From a checkpoint of a small self-supervised image encoder.
Model: 5.63M parameters, arch convnext.
Training: soap at rate 0.00095, batches of 256.
Data: trained on Sentinel-2 satellite tiles (TerraMesh), 36250 training examples, 81.2 epochs.
Rows from block 2 of a small self-supervised image encoder, named by matrix and row number. Rows with one number belong to one neuron. Each number is 128 + 32 x the weight over its row's rms, rounded and kept within 0 to 255. All counts start at 0. Numbers have three digits each.
After each neuron's rows are labels from the 100 images, of 14848, where the neuron reaches its largest size: "peak on" is the class under the peak. Only what is clearly more common there than usual is listed. The data: Sentinel-2 satellite tiles (TerraMesh). In brackets: how many of the 100.
# gate: MLP gate (model.blocks.2.mlp.gate.weight, 256x96), inputs 0-95
# fc1: MLP up (model.blocks.2.mlp.fc1.weight, 256x96), inputs 0-95
# fc2: MLP down (model.blocks.2.mlp.fc2.weight, 96x256, transposed), outputs 0-95

gate.221:087128176128128141088094148093128138155128046083064128128156083073165165134169140100165135128128138139100128128077093181128114128128102136189081128097119122149128087128128096109082110168187128175165115128154116211100128165087113109125128169128128080128128128177125128080128209173173128085
fc1.221:189151128141186115172128100159164087069128197114154095156170143114082092175075128169128103172166201082150128111128128128097069110102128135128197128168128106153064115124128113117106140148128122132155112187128184108122128074128166145113112128128056128128104138076128086142092081154128164146
fc2.221:127128147128162012093096128151140128119128211125139080149112140136128128128117128128153067195188059144177128128128096128108099128111111128116128135204165128198110105128157116116193072128089128109101128102128108151128183145151119128096108128128187067128128089127149147128128128128208128112
peak on: crops (48)

gate.5:133128128128147066128153128128128108128078116128085135128166166128147128085141088128139174206183128119094135210060087161074182151128107154103128137128128145165096167128073094128144137104199128128059149128183182128106128146141062128082067079117173120115128128118151128115125115174089128147
fc1.5:191067128100128170139128108100128141165083128084058173087170177128186154146128128128128088138121148178128128128128090149091161153166087178145142144128119095171112128118128128192136193111157157128160128128180049097093128128153158102128092156096096160188114098184128154182128128128128185141
fc2.5:105128059128156178136106132148128144128190107128184137128128128151163160100187165184128163140072155128128128122128128176191128191085161128128153173197079128159128149150059098128135198171084128127107140143182128148112128148109128091130140181086082128095092155128091162128092102154073146128
peak on: snow or ice (34); bare ground (31)

gate.229:100153157136128145128100148105164160176071151128166128103128128149114128104128147178128066167043155115097157128149225142095144128078128106109128086128128169178078128155078151128213128152106128169185198128152128165128176156093092120104128128128168128128146177107095128157144128146096106081
fc1.229:128128128040169143128169128128128096080156063099128128075074154094146187058141128156128153128128128128128128087159112066128080128128166169104128097128080128128155101128093105128168100128090098128077128161167088107081128139156150149172171128128120150120188062150133103199077128106124100081
fc2.229:155196175137128149128153120092132155136179134115176128128107128172095128118085139107093169129093128122191105098187134127133160115188143093111198132095128093066202127093128128128128058128147166087109134128128050077107096128128141128128110066181128180174135121167156128159121099128128128189
peak on: water (33)

gate.133:086168128086128128091143073116128128120140128205091163128128104128169128128117102128165094071085180155081169098128128128146128155110107128116128082140128100112128080128125128171071089082094080122099123178129186140094105128128127083181069179128172094128148162126089133157192128192188128182
fc1.133:143096128182128092154116167128171070128149172128099130167175147128187116196141070112131163115157153128098169112141083137116113091104128159156128102188097065128184098063128128147073128094107098105128155128136102052128096123128128169098128128146128058159064093080128140137169081128128158128
fc2.133:128174068186128146128119162193128128134156093155128101099132128180134128181063149160128138165159173054178122128128128163071159128187128128128089135213146128172066096108076168097128128147128078111128108128128128152133187130128157128103164128088133037158125128109128128128139128128076106131
peak on: clouds (54)

gate.199:132128166125091163068083128093140128128174124144170128092135155111117128078128128126128128128095168103107207095161128105150131128091111147134093008118094147137128154129116128146125138046095114173100171128128128128165150070136128102209148134128128143160108128122207179128128196145078141118
fc1.199:119093156068128161128064161128121076055088123195149141128128152128128112065109176148128175114128128067086174128128128128156128155128128109113140128149128144163164154076105127151128128070165095128128164141143172184128107119128057086138155168090087128081149167128171189181155170095128125081
fc2.199:079066128142161150108128189175128130110118204128128128128094128128128128128085188128061172041074102154164148082161085106128137149117168129155128110084128092128171114085123128208118087128128128128110086102165088082114128097139128145138128158091097149128140162128128128132132128092044068102
peak on: clouds (43)

gate.8:128115041109153128107144159105128103128172119157128128128128174097128067169184102114128103128157157180178149066128166178128158087164112128128128048156118164144128118128104133128128128128087167128161084128101115067128128133115176132136080125187133158128217082104153128160085090056152147128
fc1.8:094128222067106128128128128128096128128128139128128091089128184169160115128120128121128128172095075102087128181186122090128128128128128181079128128105130128136128109079094134154169121128128046128128158091096113166139112094155185208128128128128188087128128130078123050128128131166081195128
fc2.8:092128198128150127128181128095128128102128102166047128128169158128140128101071169069128128128128128128078128128140155155041162115144128180161139137126083128094128190180164128087092128117128198128153128123128128128128128093080139173128176096154166120144076092128145163090118112095147194057
peak on: snow or ice (46)

gate.182:150153128128128128128128128128086094183112147091138086093115105101067128047128122128146114128128128066128128066097159115089169128157094147103128128132128112151082090061128177110110173128128128209128128128090097069128128069128153168153076143084106128128055093079157136186193128167128118102
fc1.182:158128014051128142148128104172106104128128128128162128128168128167128068104128107128114094133099114106093099094101076128129118143104128059105186128149127157134089115128113108128085162128142224152132088067148161110128157161128128067128128085128128128128082178092150147174114128177169133087
fc2.182:128151087086132011142111092137061104128191077211100116173128111128096093131128128145134128149094128114128109173162128111031128091162106128159214122128162109128085191158083150128113106154150114157149128128128098137131175097128151157141161093128128106152103128144110107128128160171128128128
peak on: clouds (45)

gate.124:032128128128122096128080158152163099162058142137171128116107140156111128128128105165087128076118128087128128187128178128128069119128128181076114128164171066143128110105152116105101110101128128128086155153173104106083128111128137128163086123128132107178060087171128114075128188200077101128
fc1.124:180151128095102179128148087128099128090150156063128148105155138101122101128115170153150150194121128200101151128137094177099131190056144070120097108149128112160087145136107070128140118074128201096146097155128128133144128156140128170054106128112115128095097153083118056171074105104128116128
fc2.124:128149113092128094132100111170062162080141175104074099184128128183153099119145189128117112129173109133128113128132128064086044170162148061128133128046128108128103128195147110128128172128089153169128128083128086149128156135090128128161074098099110175128110171128112098128104128128126197114
peak on: clouds (59)

gate.255:128128069091059143105128173128059161156177128114206125123156128127101083128175159155075182192127128083177128151111129063066216117163132128091116128128090128090143128142128128106128150164159128128128143093128128156167086128128128118140128081159152113059130142128099139140171089088128162096
fc1.255:086093116103101136102142091128164141108179128128128178128154178108128200146100108073152128189175156128104197128128128171127086096128174169140076128145150114115128083092088152127128171081108090090147089105062128128128073128063089115128197128128108146071128173117128128100128116128158074173
fc2.255:167142196082128128164129124075180153128106128128130128161149143190178183116100091128128128128098128128129095157128061157165128115155079116153185199159128142161128150173150128073146128128097144128088140186128097129164083128097103168196080143193213080128128154145128128090128121108111128128
peak on: snow or ice (53)

gate.217:153097177076128176059128096083179105149104110113158158104128134091121116050144112122142128128097088128105128128128128128076121128078071163144128157140096190128147128131146178169148185128099150128085164096041107146140085115128128065183164167083170128141128125069151142151151179110146128128
fc1.217:128193059105128147128109081075152117111183128128106128148128172128096128128095118103134152128104117128128128154128131078198128154128227088128128128128128069161128105120179148086077128139131128128148117128205128037138151128128152143128090101195087128107115128110069188128128080120112086178
fc2.217:156159053128128081128128064074128128162088128128171110100186128074166142128098111128128095138097099101128170128183128153193128131164128101128086128099096173128128128191128144128128177175136168128189133152076142100136128128160128170070063128137142128155083174173049133128128157084128128099
peak on: snow or ice (38)

gate.183:171128124106128143128128183171157093114137080131150146170128100128128086145184141175092173128165166160128128152127128128085128128154011128157128106153086093076189103128115128108128182128093157209128105128163128146089178128168070185109093128128105070128112165128090147089157128094126128128
fc1.183:128128103090097103128128156092105128154128128167156092128101128150167161128133128084128128128128106128164067098167091059128079096059188128109128122144155128128128163128128128095128152128128078095074109071176088176168128082122128027128128154180182101104128091116172128102072089128176128181
fc2.183:139174160076128137099168154128072156170110163128096060128112128131139128107100189128128096128115038128128180128128085141128128128140128128114090134128143147054044128183213128147128128128128160083117161128149099148159128138171133130153171118128161128064059161101088142136076179128143156128
peak on: clouds (46)

gate.244:070152128091128128166112197190157075137128102136115126093128121159154175128178076128108128174149128103156096128128128128141184128128085124128128147092197147119128128150118074078128128184129085188096103128087097128214117160128128155141128200128138083150084184148144080122128160091069133152
fc1.244:105090128085128089128074174128141107128151092128163158128125103128128128166182089215128128111128128090128109167138153097194120128128102163113128170128128113114128128171105128128095073216128111155073095174136099170149112128128099140085086169100128094191057180128161099128106136153064139184
fc2.244:137169128128107164124128128116147128131170111117148128158183130110136164148158128166139128116128167128128146128128114084171186128092113128126160176141057148128170158133158161242133128128158178128158177128128190101183125168139180098128128149180128082184120045190128089128161085141128135079
peak on: clouds (32)

gate.174:128086128079128128137128128116128128060128165096069128164142128128087128142162128128181148161128068163079128128154128136128095128176125091159111128128084128069226097158086109098130140099147107128181182112153128078169128188128139086097128102128073128128128128206090165098190128128066105128
fc1.174:107128079200162128129128095103093095160073113128110088128111110128136135128135192113158128128193177168055128128180128119128071128128090128109103211128128128092160128182094101210128128152165164134155148100185139133128128175111128106128128132128061115128145166199132114143197101160128128128
fc2.174:128128128079128122128128173128128073128198128225142170171144116105117101152155147070114136128079115083132124177153128128092135128053155090116176096143138172149184128133128127141082128128128220128135165128167085146143128150136181090155145128097191128128067070121128123128115129179090166128
peak on: clouds (34)

gate.232:188128172062128128145128169169095152078166161181107147122092090128147128142095128128128128175149128140098089128162150128170082199085101128075184113128060128128128086200128128164128108125128128082146109076128087103155128157174090076071172156128128081153128132128144141190128093152170128128
fc1.232:068128085128085162095089128095128128095111079080096128148148107086128074148159179128075094128102128157184145140196073128128128058128152128155089166128144128128112102091172128120128072128128062080128128181143164128140164128142114172173128100086128147050146128106103160111160150150128061148
fc2.232:046097128128195142105100161153086128130164130144074139096198068188128142163059128171128151128128128056138128109068155128114126128128114115100097128149165083128128088121165144119193153128092118128128128128148128163176128150181149111193161067128128128101122128120128080059092161108162128128
peak on: water (50)

gate.27:132226171128106112128128134157128128150133128088128080092118190060128128128128128128137112177198150128128199101145064071222128138116128142121055128110176109128159168162128130128128095128128151183128113159113128121128083138063178156128154086128172128085108077128098128158128128091128128121
fc1.27:113128083106113105128128157128102109158070137090161128192115174128128128127171174084157156108159108107128040078093141128186156115076128128075152163149100128118141128156108104213149176153134128128128128103128094128128113128112200128128128147079110171128158079100070128117226152079128128121
fc2.27:166087150190205128099106216148121138164137138128112128128121045106128128050173166128128128128138128175103101089113128128128093191099128128071097128166146099128050073128128131095146128104116116128128150128143141128072128159184132128128177106149128128128128107105184178128187128081154142176
peak on: snow or ice (37)

gate.252:128192128128128156113183108146128122128238128155099194194102128090154128091155161174128128128156128170117128128098082149073128148128123126142098059145083090164141148128128081131128146080145090128128137149122148170181128128148128128128085173112150128081128095179128145128209128099093191082
fc1.252:167077128162128157061042128128173128147219128148105128131144128128149138128116142078167107095072128100096222096128154108152103062128142128131105109128143117112113128149147128119073069192152109166128161143128099130128149128075112142107110146076161154128153167154128141179088204128110128128
fc2.252:127053157135183109136131128162128128066025178128156123128065133075098111154095161114125152128118158085213091137128128129083121128206128128143108128113117133117128072128090128128166098105096126177064099128112057123050103177124148160126128117128128128162164155111128143131113143095128128117
peak on: clouds (40)

gate.192:111128161096087105189128128119128168090146103097071139085143077173107168128128128146128186128128140138106068145128093128128128152187145128128128149148144128114201154128159128098087128128168174128133106157215090150115123143093128074042151089127178177178124128166099149081158163179174142133
fc1.192:128237128138156145153145165128128166109083046168051140131105107186119150160128100128166128108168128105109128104128128072114172177176180128166128128128128166128177128128083103093160102128194128128123128098128096152149160128093165128074128119131198103103128157158076136106189102128128128128
fc2.192:169192157115128128177128055127105128110101157205143127152069160131134130144128124128101150128120128085127108104092128143154128128128154128154168199128122155141150104197128172128128131147164158236078109142060140171201153055128168081128128152128128132072092128128128128125155128128128172128
peak on: crops (39); snow or ice (38)

gate.30:142147089128105168128165140128068128198105140106110105163090122111131188093114128112090115167099128106100128151173128143064072170113157175105154075079073189120128181094150082128128128128184118145134090164147159169081141128167107128128128148107128091068074066128142153170086095128084116128
fc1.30:171116087116128128087111120156107179128105153162144117091069151146156074108106113074107132177139117080122128130066107144169177128165128151128101157105194128117058073184128084104128106172151088165141186067135128128207099148128128128128159128103128144180128191128120146172180171128128128145
fc2.30:173128136115148099107173128153086128128088160101128058134092128139094128128062122128086149089128128117150128128099107128083128093084175153059168128165128136059128066126113066128093160128138128128044081128089099188128158128128128148128168128174129176128208095105151061165128128093140128139
peak on: water (80)

gate.87:148117128143195128087128128160128104128128189110128128111083108075140107128128080079091128153163084158128128124079128128077128128133073185128146128113076164177191147166128128065128169204128106098128128113085167128076128128151106165128128128183075112128148042092096151156128065141164128128
fc1.87:128128128141077093198163128128089145128127148128160128128128059128183109099093099128099136128219204187128152101128097162128122161153128128151105110128042117109103144157128148178128128107097104104130158128128129170078154173152101084128093168167087128065058128128100158128128075106182128128
fc2.87:196128102117185108177128140098163098159128154128149202097096123058150138163129124149128128160128086170161124182171128165128170133086128081200175128128119147129162154128128169128128128086128128075103116078128163133128110128128165113118128116109203128087127111156128163156128089097031128190
peak on: snow or ice (49)

gate.185:128081183128128118111086128163128128128137128079169185128146128158056128185149104128096094165128126128077174128135148158128128119173128139097178128177086128122128071156109128092192078102118039083153076164150128102080128131146128136128128085158085150120128151085101194161091124101103182094
fc1.185:153049128117128092147163144112095162156128153128074173152128117151123122128099116190109051128107081184046128128165073128072095109104128137118158066151128128128037086106128115128132095080074128159195170114138124128093128128128111112103128118128128108107128077128145141106103128070158079104
fc2.185:089110105117160197148128105128128115089185128128093098157153169133047128128128091116128129128100085085128105128116177079152152067104145128128179062078120128128128128116106178086177106128103103028179128089147128128113128077128115110146100162128128128094093044175128131144154083129153165127
peak on: snow or ice (58)

gate.37:128097064075133172128140145128102128099093151130161164087173128165128088128136170181202117128175109128114128128103085128075128106176128090163180128128152128089128046092077128098118156111137210149180128128110158205096128128158130169091122128160128075064147171128128146156128124146128136102
fc1.37:198157122105128140128155170128128118090076082136128166166128128083128069128138095145114111158128114112101128128128105128128128096183128078218128166144155079081080128124069095178154165128040171108128128160165128157128128128077146128093167176128065083079156102140128128128149082109101093150
fc2.37:227125128163132053128177101128128128125152132110103102128122079130062195128178128155104106128157128128188128130128112189063110141153101079081132151095128162097180194130099128128128109123140128128128128111166128128182164128128128081104128157128097090109073096128128168073128171128162128054
peak on: crops (37)

gate.248:084055128128128128171128112153128051183050111128140087128128133110092107103140170073171096105177091169128172151128100095128084116157117161128156158133128090084086128147142128196140128128181151128153109173128128101141141103203159114167096147210075128128128159128128121094137113178128169128
fc1.248:128128128155151141112097092128163117158128155070156128116084138165128141169089128039166075128128175128148087165131140128128128112095128128130180168159121107098068128154128177143162128188089128106128110164121128149128090135088128128161216128113160132128128158198070189094086050174128100104
fc2.248:128128143200159195115149128140110128128145136107128111128132128096177158116180128128128114158128184128198158168098112149128128167095138095188078128128128194090150092114128185084148112128094128129146128195080128128100141098191090074128185105112128128159148162128149156105072089181163065171
peak on: trees (41)