config.yaml
model: "self-supervised image encoder"
dataset: "Sentinel-2 satellite tiles (TerraMesh)"
train_examples: 36250
image_size: 48
crop_scale_min: 0.3
horizontal_flip: true
color_jitter: 0.6
method: "simclr"
arch: "convnext"
isotropic: false
norm: "layernorm"
activation: "reglu"
mlp_ratio: 2.67
inner_norm: false
patch_size: [2, 2]
depths: [2, 2, 7, 2]
widths: [48, 96, 192, 384]
kernel_size: 3
projector_hidden: 512
projector_out: 256
projector_hidden_layers: 2
temperature: 0.2
init: "torch_default"
residual_init: "scaled_by_depth"
optimizer: "soap"
beta2: 0.99
lr: 0.00095
beta1: 0.9
shampoo_beta: 0.99
eps: 1e-08
precondition_frequency: 20
max_precond_dim: 1536
one_sided: false
adamw_lr_other_params: 0.0014
grad_clip: 1.0
magnitude_pruning: 0.3
steps: 11500
batch_size: 256
epochs: 81.2
lr_schedule: "cosine"
final_lr_fraction: 0
warmup_steps: 1150
weight_decay: 0.0
adamw_weight_decay_other_params: 0.01
Rows from block 10, named by matrix and row number. Rows with one number belong to one neuron. Each number is 500 + 25 x the weight over its row's rms, rounded and kept within 0 to 999. All counts start at 0. Numbers have three digits each. After the name is the row's rms in percent of the matrix's.
# gate: MLP gate (model.blocks.10.mlp.gate.weight, 512x192), inputs 0-191
# fc1: MLP up (model.blocks.10.mlp.fc1.weight, 512x192), inputs 0-191
# fc2: MLP down (model.blocks.10.mlp.fc2.weight, 192x512, transposed), outputs 0-191
gate.331 103:500491466523512540500439478548500421534467440475500500500485495537500507499500500500505530499508500514500500500517500482500478500485515485525472500537500472452482521478486458542503500500554465462488519520529500467534500500512500512489508510481500462521500459500441506500521460493531505500500458500445474489540500525474475516465500471520500500530490492505484474452500519500500550529516521530500479491512500500486472451512472499467524477448515500500449500513500541452488500475500521458500492531500541530506506463445474514500519500512500493465524468500476475477535523468500454530
fc1.331 113:506500500528456556525474491500500427541485455507500495499509503551527500500500500500521510468480500500522493480500483516500483568527500485500463500524522492486500529464500462500530519462538513447509500500535496482491524523511500483531511500500500448500500500441445524473548434520491525516485500521500505500547459503483500549500500500490471525500524495500500457466543482485500545527485500510517441525500515495477460466500497445472506489458511479500474500516486532472488477500528500517500476500500547540481446486453536478500500539497488506511500500500476526521498483482523471520
fc2.331 116:474500489476502500480513496454541508503500533552493470465496500523492500500500500506484491516500500500523500500510481500530490554555500500500537459470471537468541465506542500475500457521465477500500500471488476493470500500456487537477500500481534510500503500479500500501500501483485474463516528459500536542500511477500537517504530449465487515500514500518500427511505520500546516519472418507511496488449482514492503500464522531488518487470488541501516500500535492510541503500519544500500462524500462500482462492523451523465463461455526530536550500500575500500501514500484500500
gate.332 094:500500499534469518508475500500500537481536500511492530519500474500500500474536510527500519500431463522475472484500500479479455501537447500495500500545500448496500508543481491500500482500535509500543532500465535442500500474520430480500505515467523488500500500483514476482485544463462525500518500502525500475511465495447466473500572535500533515500500500483500475500456501548500543475500500509500506544512520519494500529462531491529500448504500528474500500515513500515499500529500500500455541529500453452470500507493550500470485513532460501500500500480499527500500500498448554456
fc1.332 106:560466500547524531471500470500472500531466506532551477525523488477499570489478535483466500500495530478544530500500500474500489469500450485475457466500500492486500475487512490454466526470500499470500529539500539537491474500508549500514448491474496500469500523500534534512458440524500500500468444534515507558532535530524476533486503500530500497531457476479475500472532490471476524500512514500500460462530471514493500500518500507488499480473482521524512500523489493500463500483500519487513500500500500521435465530531483475500529549500507500494500502469525506500489528482500500466
fc2.332 104:536524500500500549520444511500491487439485491541521477528517523494489524500500525540480491462532440469488507490500500495522500500535500488526464491500484554522509453515490500500500500500475454500448476474525500500500458498500529540500500473485466476500500434547500500500500493500500492553538508496473517487502500530470500500502513491477517501500476500527501500482543539475508500531500500500500500525500476444456501500516500532507500556499499447537517498545554443537500502519484531500467487509505563517455500500467500500538500482500511500500484500459442500531500526533536500500
gate.333 101:486489479529470469500500486494511500500483500470528516478510485500500461500542497500500496500518472487524475547556515466518500548518500502475500476523522482536541500500500517443500513500539557500500549485455537500450500538539500474500476483524502500452461500473500466440500510505500500500518476500500425528500500473516500514500500500514492490527525474511554471514500482500490500461500542556526536500500500520495492474500512514500506500498500529441512500500500500485518500524500491528576486552453499454474454474495515433500459493524500470500500536491500500541500500500535500507
fc1.333 111:458500498500528544483499505507500500496525509473500485539500500484500491500483521522500527500491500473466487471482515521521517467514500519540475511447500509451467500511500484566500475538481500517525452508529500528542500472480531500538485500473485500542543500528469500551545492520517527500468500500500559500500487487525500487539477509495493465458500529464516524500500502500478512554505448500466462462524510472484495533543468476500500524517470492528500537488529468542501519467475469533507516438520515522552522513442500539492500500480477512536529475508500500538536481521500528479
fc2.333 120:460500496510524500493519484520514514500467525500513500538500518491500470532487501494500485500537510500500500475514500471470499519534537501498500510513516500474535467500536460520500476564539450545513500531500546512525552455499455500491500481500500485519516502494509500524500436482527483500478500485511537510500478508515492529500514490490500482462500530442478472471480455497473544470514500530464529467567525450502543492500501500472524489511491500460497500447482505465500500500482500501521515543559532532477454510484453474470519543520545489500531510500527449536471500500500500531
gate.334 100:530505470500540516482533478537500432542500514500500500477487500496500530483530526484469527565534486531539516534520500460500492536524529500518479513518500522500517522500531500500495500511532500432457480543488468464475474483480500533478541525500487515466451476471500500457500457510542473470541479462458487525481481500482500500500464462503500508469458500481474495449524543473511534494534500500500494500500500500479500502507472500479454532486500467500500488461500500515500471549505459486463500515507484496490500534483501459511458501520527500467483511500528470505500500524451458464
fc1.334 102:529514518494500480473500461503500521500500500476542517485449500537480515500464512500460500500500546500477504473500511500451475500514450483500523544514510513521434474500518516462459480476435455500476484500489471506515469470500484455483506507533500483519500500525470484535500512520483477500477479479500500519553512500459482500517504529484486500500487500458551523522530484517454500515499511465500530496544468500500547476537500504464503500463500583483490504500470519556462492531537510477500500500500528482500468500500490500442460529500500528544537541471500483500481504500530521526
fc2.334 107:525536500536491536500500506514523479529469513520500521469517547475544490500500472500468500517500525500500455457492506459459512486480500500500492500485547468531520509500485485500507519541526500500500444483479545500520500500506452510483503520507481507464497515471500457507538499519494465542477527473500500529501500537542500498500500500460513500500500504503477444500500527433551544516482447500475519500480500503544547527508510529446499546500500481515509500482500500500479450500500500471500487486477471500469500500495504464545500446542502500465500566480459537496500558500500547500
gate.335 099:527520506462539500484484483500464494476534516500536509499553519489511500508505500547452475475525532581500500500500483459452483468516480500466565464500500501463500543545500521484500514474500500519500500500500520486526460456517500500518478500533535520517535500542500481457487500477538500475500500500477500467506501500477497482513482517500500500474493429444500473500500500500544531484511482548500507519500525509528500500500548526488500500545500500493478457500505542500500500449496456451471522487479476518464493515469528473500490482519488522542466468500547545500500465481509500523
fc1.335 108:447491500528460505500500515467531487507522475500478500540469500508500484546500467441534555501472506447499470524473500500536500479500525459528436500519493500514505455500500470500446500500519470500500491473521469515467500544500489527488510500500486483478500524451484500513528465521468500491500500500536460552493527537525482537492519466500511511496476500573517534486457513506476491520486488500484515490535483500515520512543473489500471486457462503535500500473476474468533481500486531555484471515541547516512500500523460482522470538492504487459521500524480470500479487490503517470
fc2.335 107:451482476512485541495527488523491503463500500473513500489500500504580502508463500545547516474503449500500466475490468500500467471530531500524500508500473500500500500475465507546511500486524500551500512511475500542458538474483500440500467519500500500539500475511500495521526500519530448464492475500515533482500522483500500500500500500430500502498517495500500557524500500500500488491483530451500468472500500472497540528589476498521514504484468500483500471472508500500500535500500533476477550493500470441500487500542485500500473500500515475535504522527500462550464461531504462514
gate.336 102:494500468474519500486471504500513510532500526585500485525500459493523478500500448481513500501520530530500472500500531530527500500481500471479461481427512500500485500465464521520450529490515476500526500524513501463511545500500500495495464491500469500533481573491514509500500500538453478506500450500500524528516477500457500549537535530500497568540500442470517467500557477484500544487538500448444507476500475509500485477523475525500517515537520500500500500500516534504480493466472480500533524540460508509482500522473500488500509472500500500511474460488500514500516530500500500521
fc1.336 100:470531468506514478493549539468500507450474568597467526503502500500527500500500466474480486549500484500491490543542499500562521477465500466500472467500500490517531500500493500475500566466489533437500500500477500451500458500499500501515494500533515475500463541524458500512500500521482477500500457509536517505476456519500512500479500500511477516500500483490529474484499500500500500500532500500475450484500422500512463500458500500519519519522537456470525470476542477498500500500500466500500483524502519457470500506500544539489545500497500535526487489500500500500516484512500500500
fc2.336 095:500446449507500497520489452543500500500452458444470500500500540504501536500520534500496506454541499556500487451532508500481475523449491455500493527490512446485488478498500500476500557459474510493500478500453504500529545500522500518482514489533500536518500470467520500462535527500495500490488500500500513492512466473521519487461492512500500441491488479476498500500534490500500534451447500468432500500500569457502529507531511495500506500525500500551500500480471500534500464518533484470500527500525500497522549530500500530499536540500498500500504508500500500510553475498500500500
gate.337 097:500481500452518500460495500520528447500526508477500500500534523508544503500482500492500481551447525480500500500527464500489500479562484500516476523554532500467500500558509469573462542500478470518519462500500465471537500468475500500500489500514500552516533536468488500511534479517478506520530455530480520544461498513492510527516500535456551475478513529496504475490475475489500510500500500500527526500468500488482548535548500520531455518467488527491470517500500466500500456537514475500445488479500500500475500477507482468473500500459500521500487500506500516467511470459466500500
fc1.337 101:464500459518483500541546496496515548512448531528508500512500493506507522500464507495519475484500489516542500517500535500500510506449522526500515481463500500500533500446480500456500500500561513460500549500541500501516487514534435494523500507463536500478490493462500556454500500500545454500475566500514500444500500500480500500500500468485472556500508500510500521500510507500525495527523512500500522511478528522460451444484500500500500521520538496470526481518470474540486490496509500507530520496506491485539567478483500546468512457500466523500522480529528532528480482500506500530
fc2.337 099:500500485551521474530555500533500478490518473500500500459500472500500464457500500521572509553500488555520475519543441528489492548497500486479500501500468459500500525533520556470500486500514522500513500522470500515500475495500500477542500500464501529497500500500466507485455500497542534500512557552500500500500492454486502477480557512504500521475508534485463541523500452558472496498500500518500521479500500500508493528550500500524464493500465500500488462495485481512481500500515469476572523500536491475486513512529461518479517467500500504521500521500537468500500497500500500568
gate.338 095:465454531478540469481484564526476500469474517481512470481500476551511546476445477549519500451465500480527528527513518500500500514472500500527500500478473502500500500541500493513525500496477486481534503500500544561493500500459544542477500512451526449526475500500500537517500530500482500503500468494544451507461489500488495468484525484531491500500486554500447500513463500485500500482504564500500505464500500480500492479526481501500514538544530500500500500444494500500532521474500472481517485500500500500527500453463500500498500529519500533519511509571551500494500510500511464469
fc1.338 099:535531516500527499525522507462500506540500506500511500519472491426492518526591500489500471510500480500459477418487465514443500450459504454500500500543500500500509500471532524500512500512478528550475492533504494507513487469500466500500500504501510540449500500500492521479500500545549500500504477487500480500446500510530529442500513478490473462529500439500500505534482475500506508506518500487465481500520500482500509546500500500500500500462477528500500466570500490527472494501518532500502519500500500497500555537497513485500482506460490490507490532425526524493521487481481500500
fc2.338 108:499487442500449500500500496532445522530516457453532473517548500456513520508500500542500500475482522500438482500500464500500547500500500471480500500528516461473466477500500569500500500510500503500511500500487500456517531488486536500507475500500500487500500484510554473490500500544436500483490497497496504466521482500476513500500486500479463500500468490522511518488528500520491526459500480536500455475500521545473480480509526494472503500475500428500567500590497527472500523504470527494483500500500503468531515482500482518500507494528476500526472518430468474487500500481520525541
gate.339 103:527475478501478463500521458500500500520500500540500531466483488487500500486514500535505500500480500500500487500514500500500483505445500500500484536464500506487458504513532479500528512484562500503500514473526526565500500545487479500462500511471479526527444485533500500544503514500556448521500516537460474500472526500500500484568453500467513500497519478522515500493500515487489499500547531532500517500500533471533500500522470462500406500507500500464545522451498509500500462550538500559549500494495488497540488466489500456504481496473467519514519526500497508482475550520500500479
fc1.339 109:574481493549507483488500450505500502500487469492552500500500521465482530449536526518524509500500500482500496492500470538513500500474523500556445512469497528502452519554515516482500474441450508541530465479500488487465526516478485444490508500500468500527468517500500519500500500458482510494448502493483518500543500485484509500485444473511500511500456457533506478529500541527506473535525500471500500500479526500562505500534500500476500517481500467500500500500505520437486480537517491523500460500500539518495487500500465514484464540483566500507505532525500480493500500526500536514
fc2.339 091:471555479476524504488500489500524448509500500497490462462535500464547498513500500496463523461529500484510500500539444475462511550501502500487500477483538504500500481521500470508500500504500484500491492483510455445500536500538525496500514513464462538439504500500537525497507514533452500500484514535478479517500554532471456480500495553479500500518537469500548486492500527498500521473477500525493497500486487500465500476500475500482500500500506500513458515500513525458500509500506498500477500515480514567486500529496527523500500500500455542478500503451442529472497582439539480500
gate.340 093:500546512468483500534494500500536500515484519500470509500454513500530500513500507479522467500539448476500481500500500472486521511500504452455502466505500526504531493513540486500557524500493543500494521464500456492472525495500500460508520551516494543500531500500541449487548510480466519524533483493461514517496520485500500484494490472527500500505528470500490500500500519466433476486500541529500488543500500436471481527469550485529525514476500476472500521456503520523529541473464500455518500500484500517534500473500560481526524460479547465548508535470473507469500478500500513515
fc1.340 097:548544500519503500471500500473524500501481500498500527535465494529460500466500528482500470519539473492465482500500510482525517496466517445485529486500500564487504508498500482500515565516500545524521474486500500568479529500517500481505500532515478543517525500543556475500518516484500474485490448520460447536530508469500517507500490474500556500474510500505500549500480500535492484484471481490489516509481508511471501500500500493514538500480465482500500494463500539500527500489518458439512463500500550473495491467500546467508501455551520500500500564479485500500550489455481519507
fc2.340 100:492500522517508506516500469484500482505507500500545476506499500537510545504496531481493500473541559469458522510500500495453535520450443521454558465472520500496497458508516528533494474500472560500500478523500523509500547481500528482479467534518525498500500485482533523500529481519500500480520510528479500500456512500533542500474476500537538519553503500458506450500524494522460500487481493500500537549460519551500530481500481479484500500531533500500545498528500519590550449514476512523500500475500500523500498500527539466514516518512500475488500500514500500500500500461500499522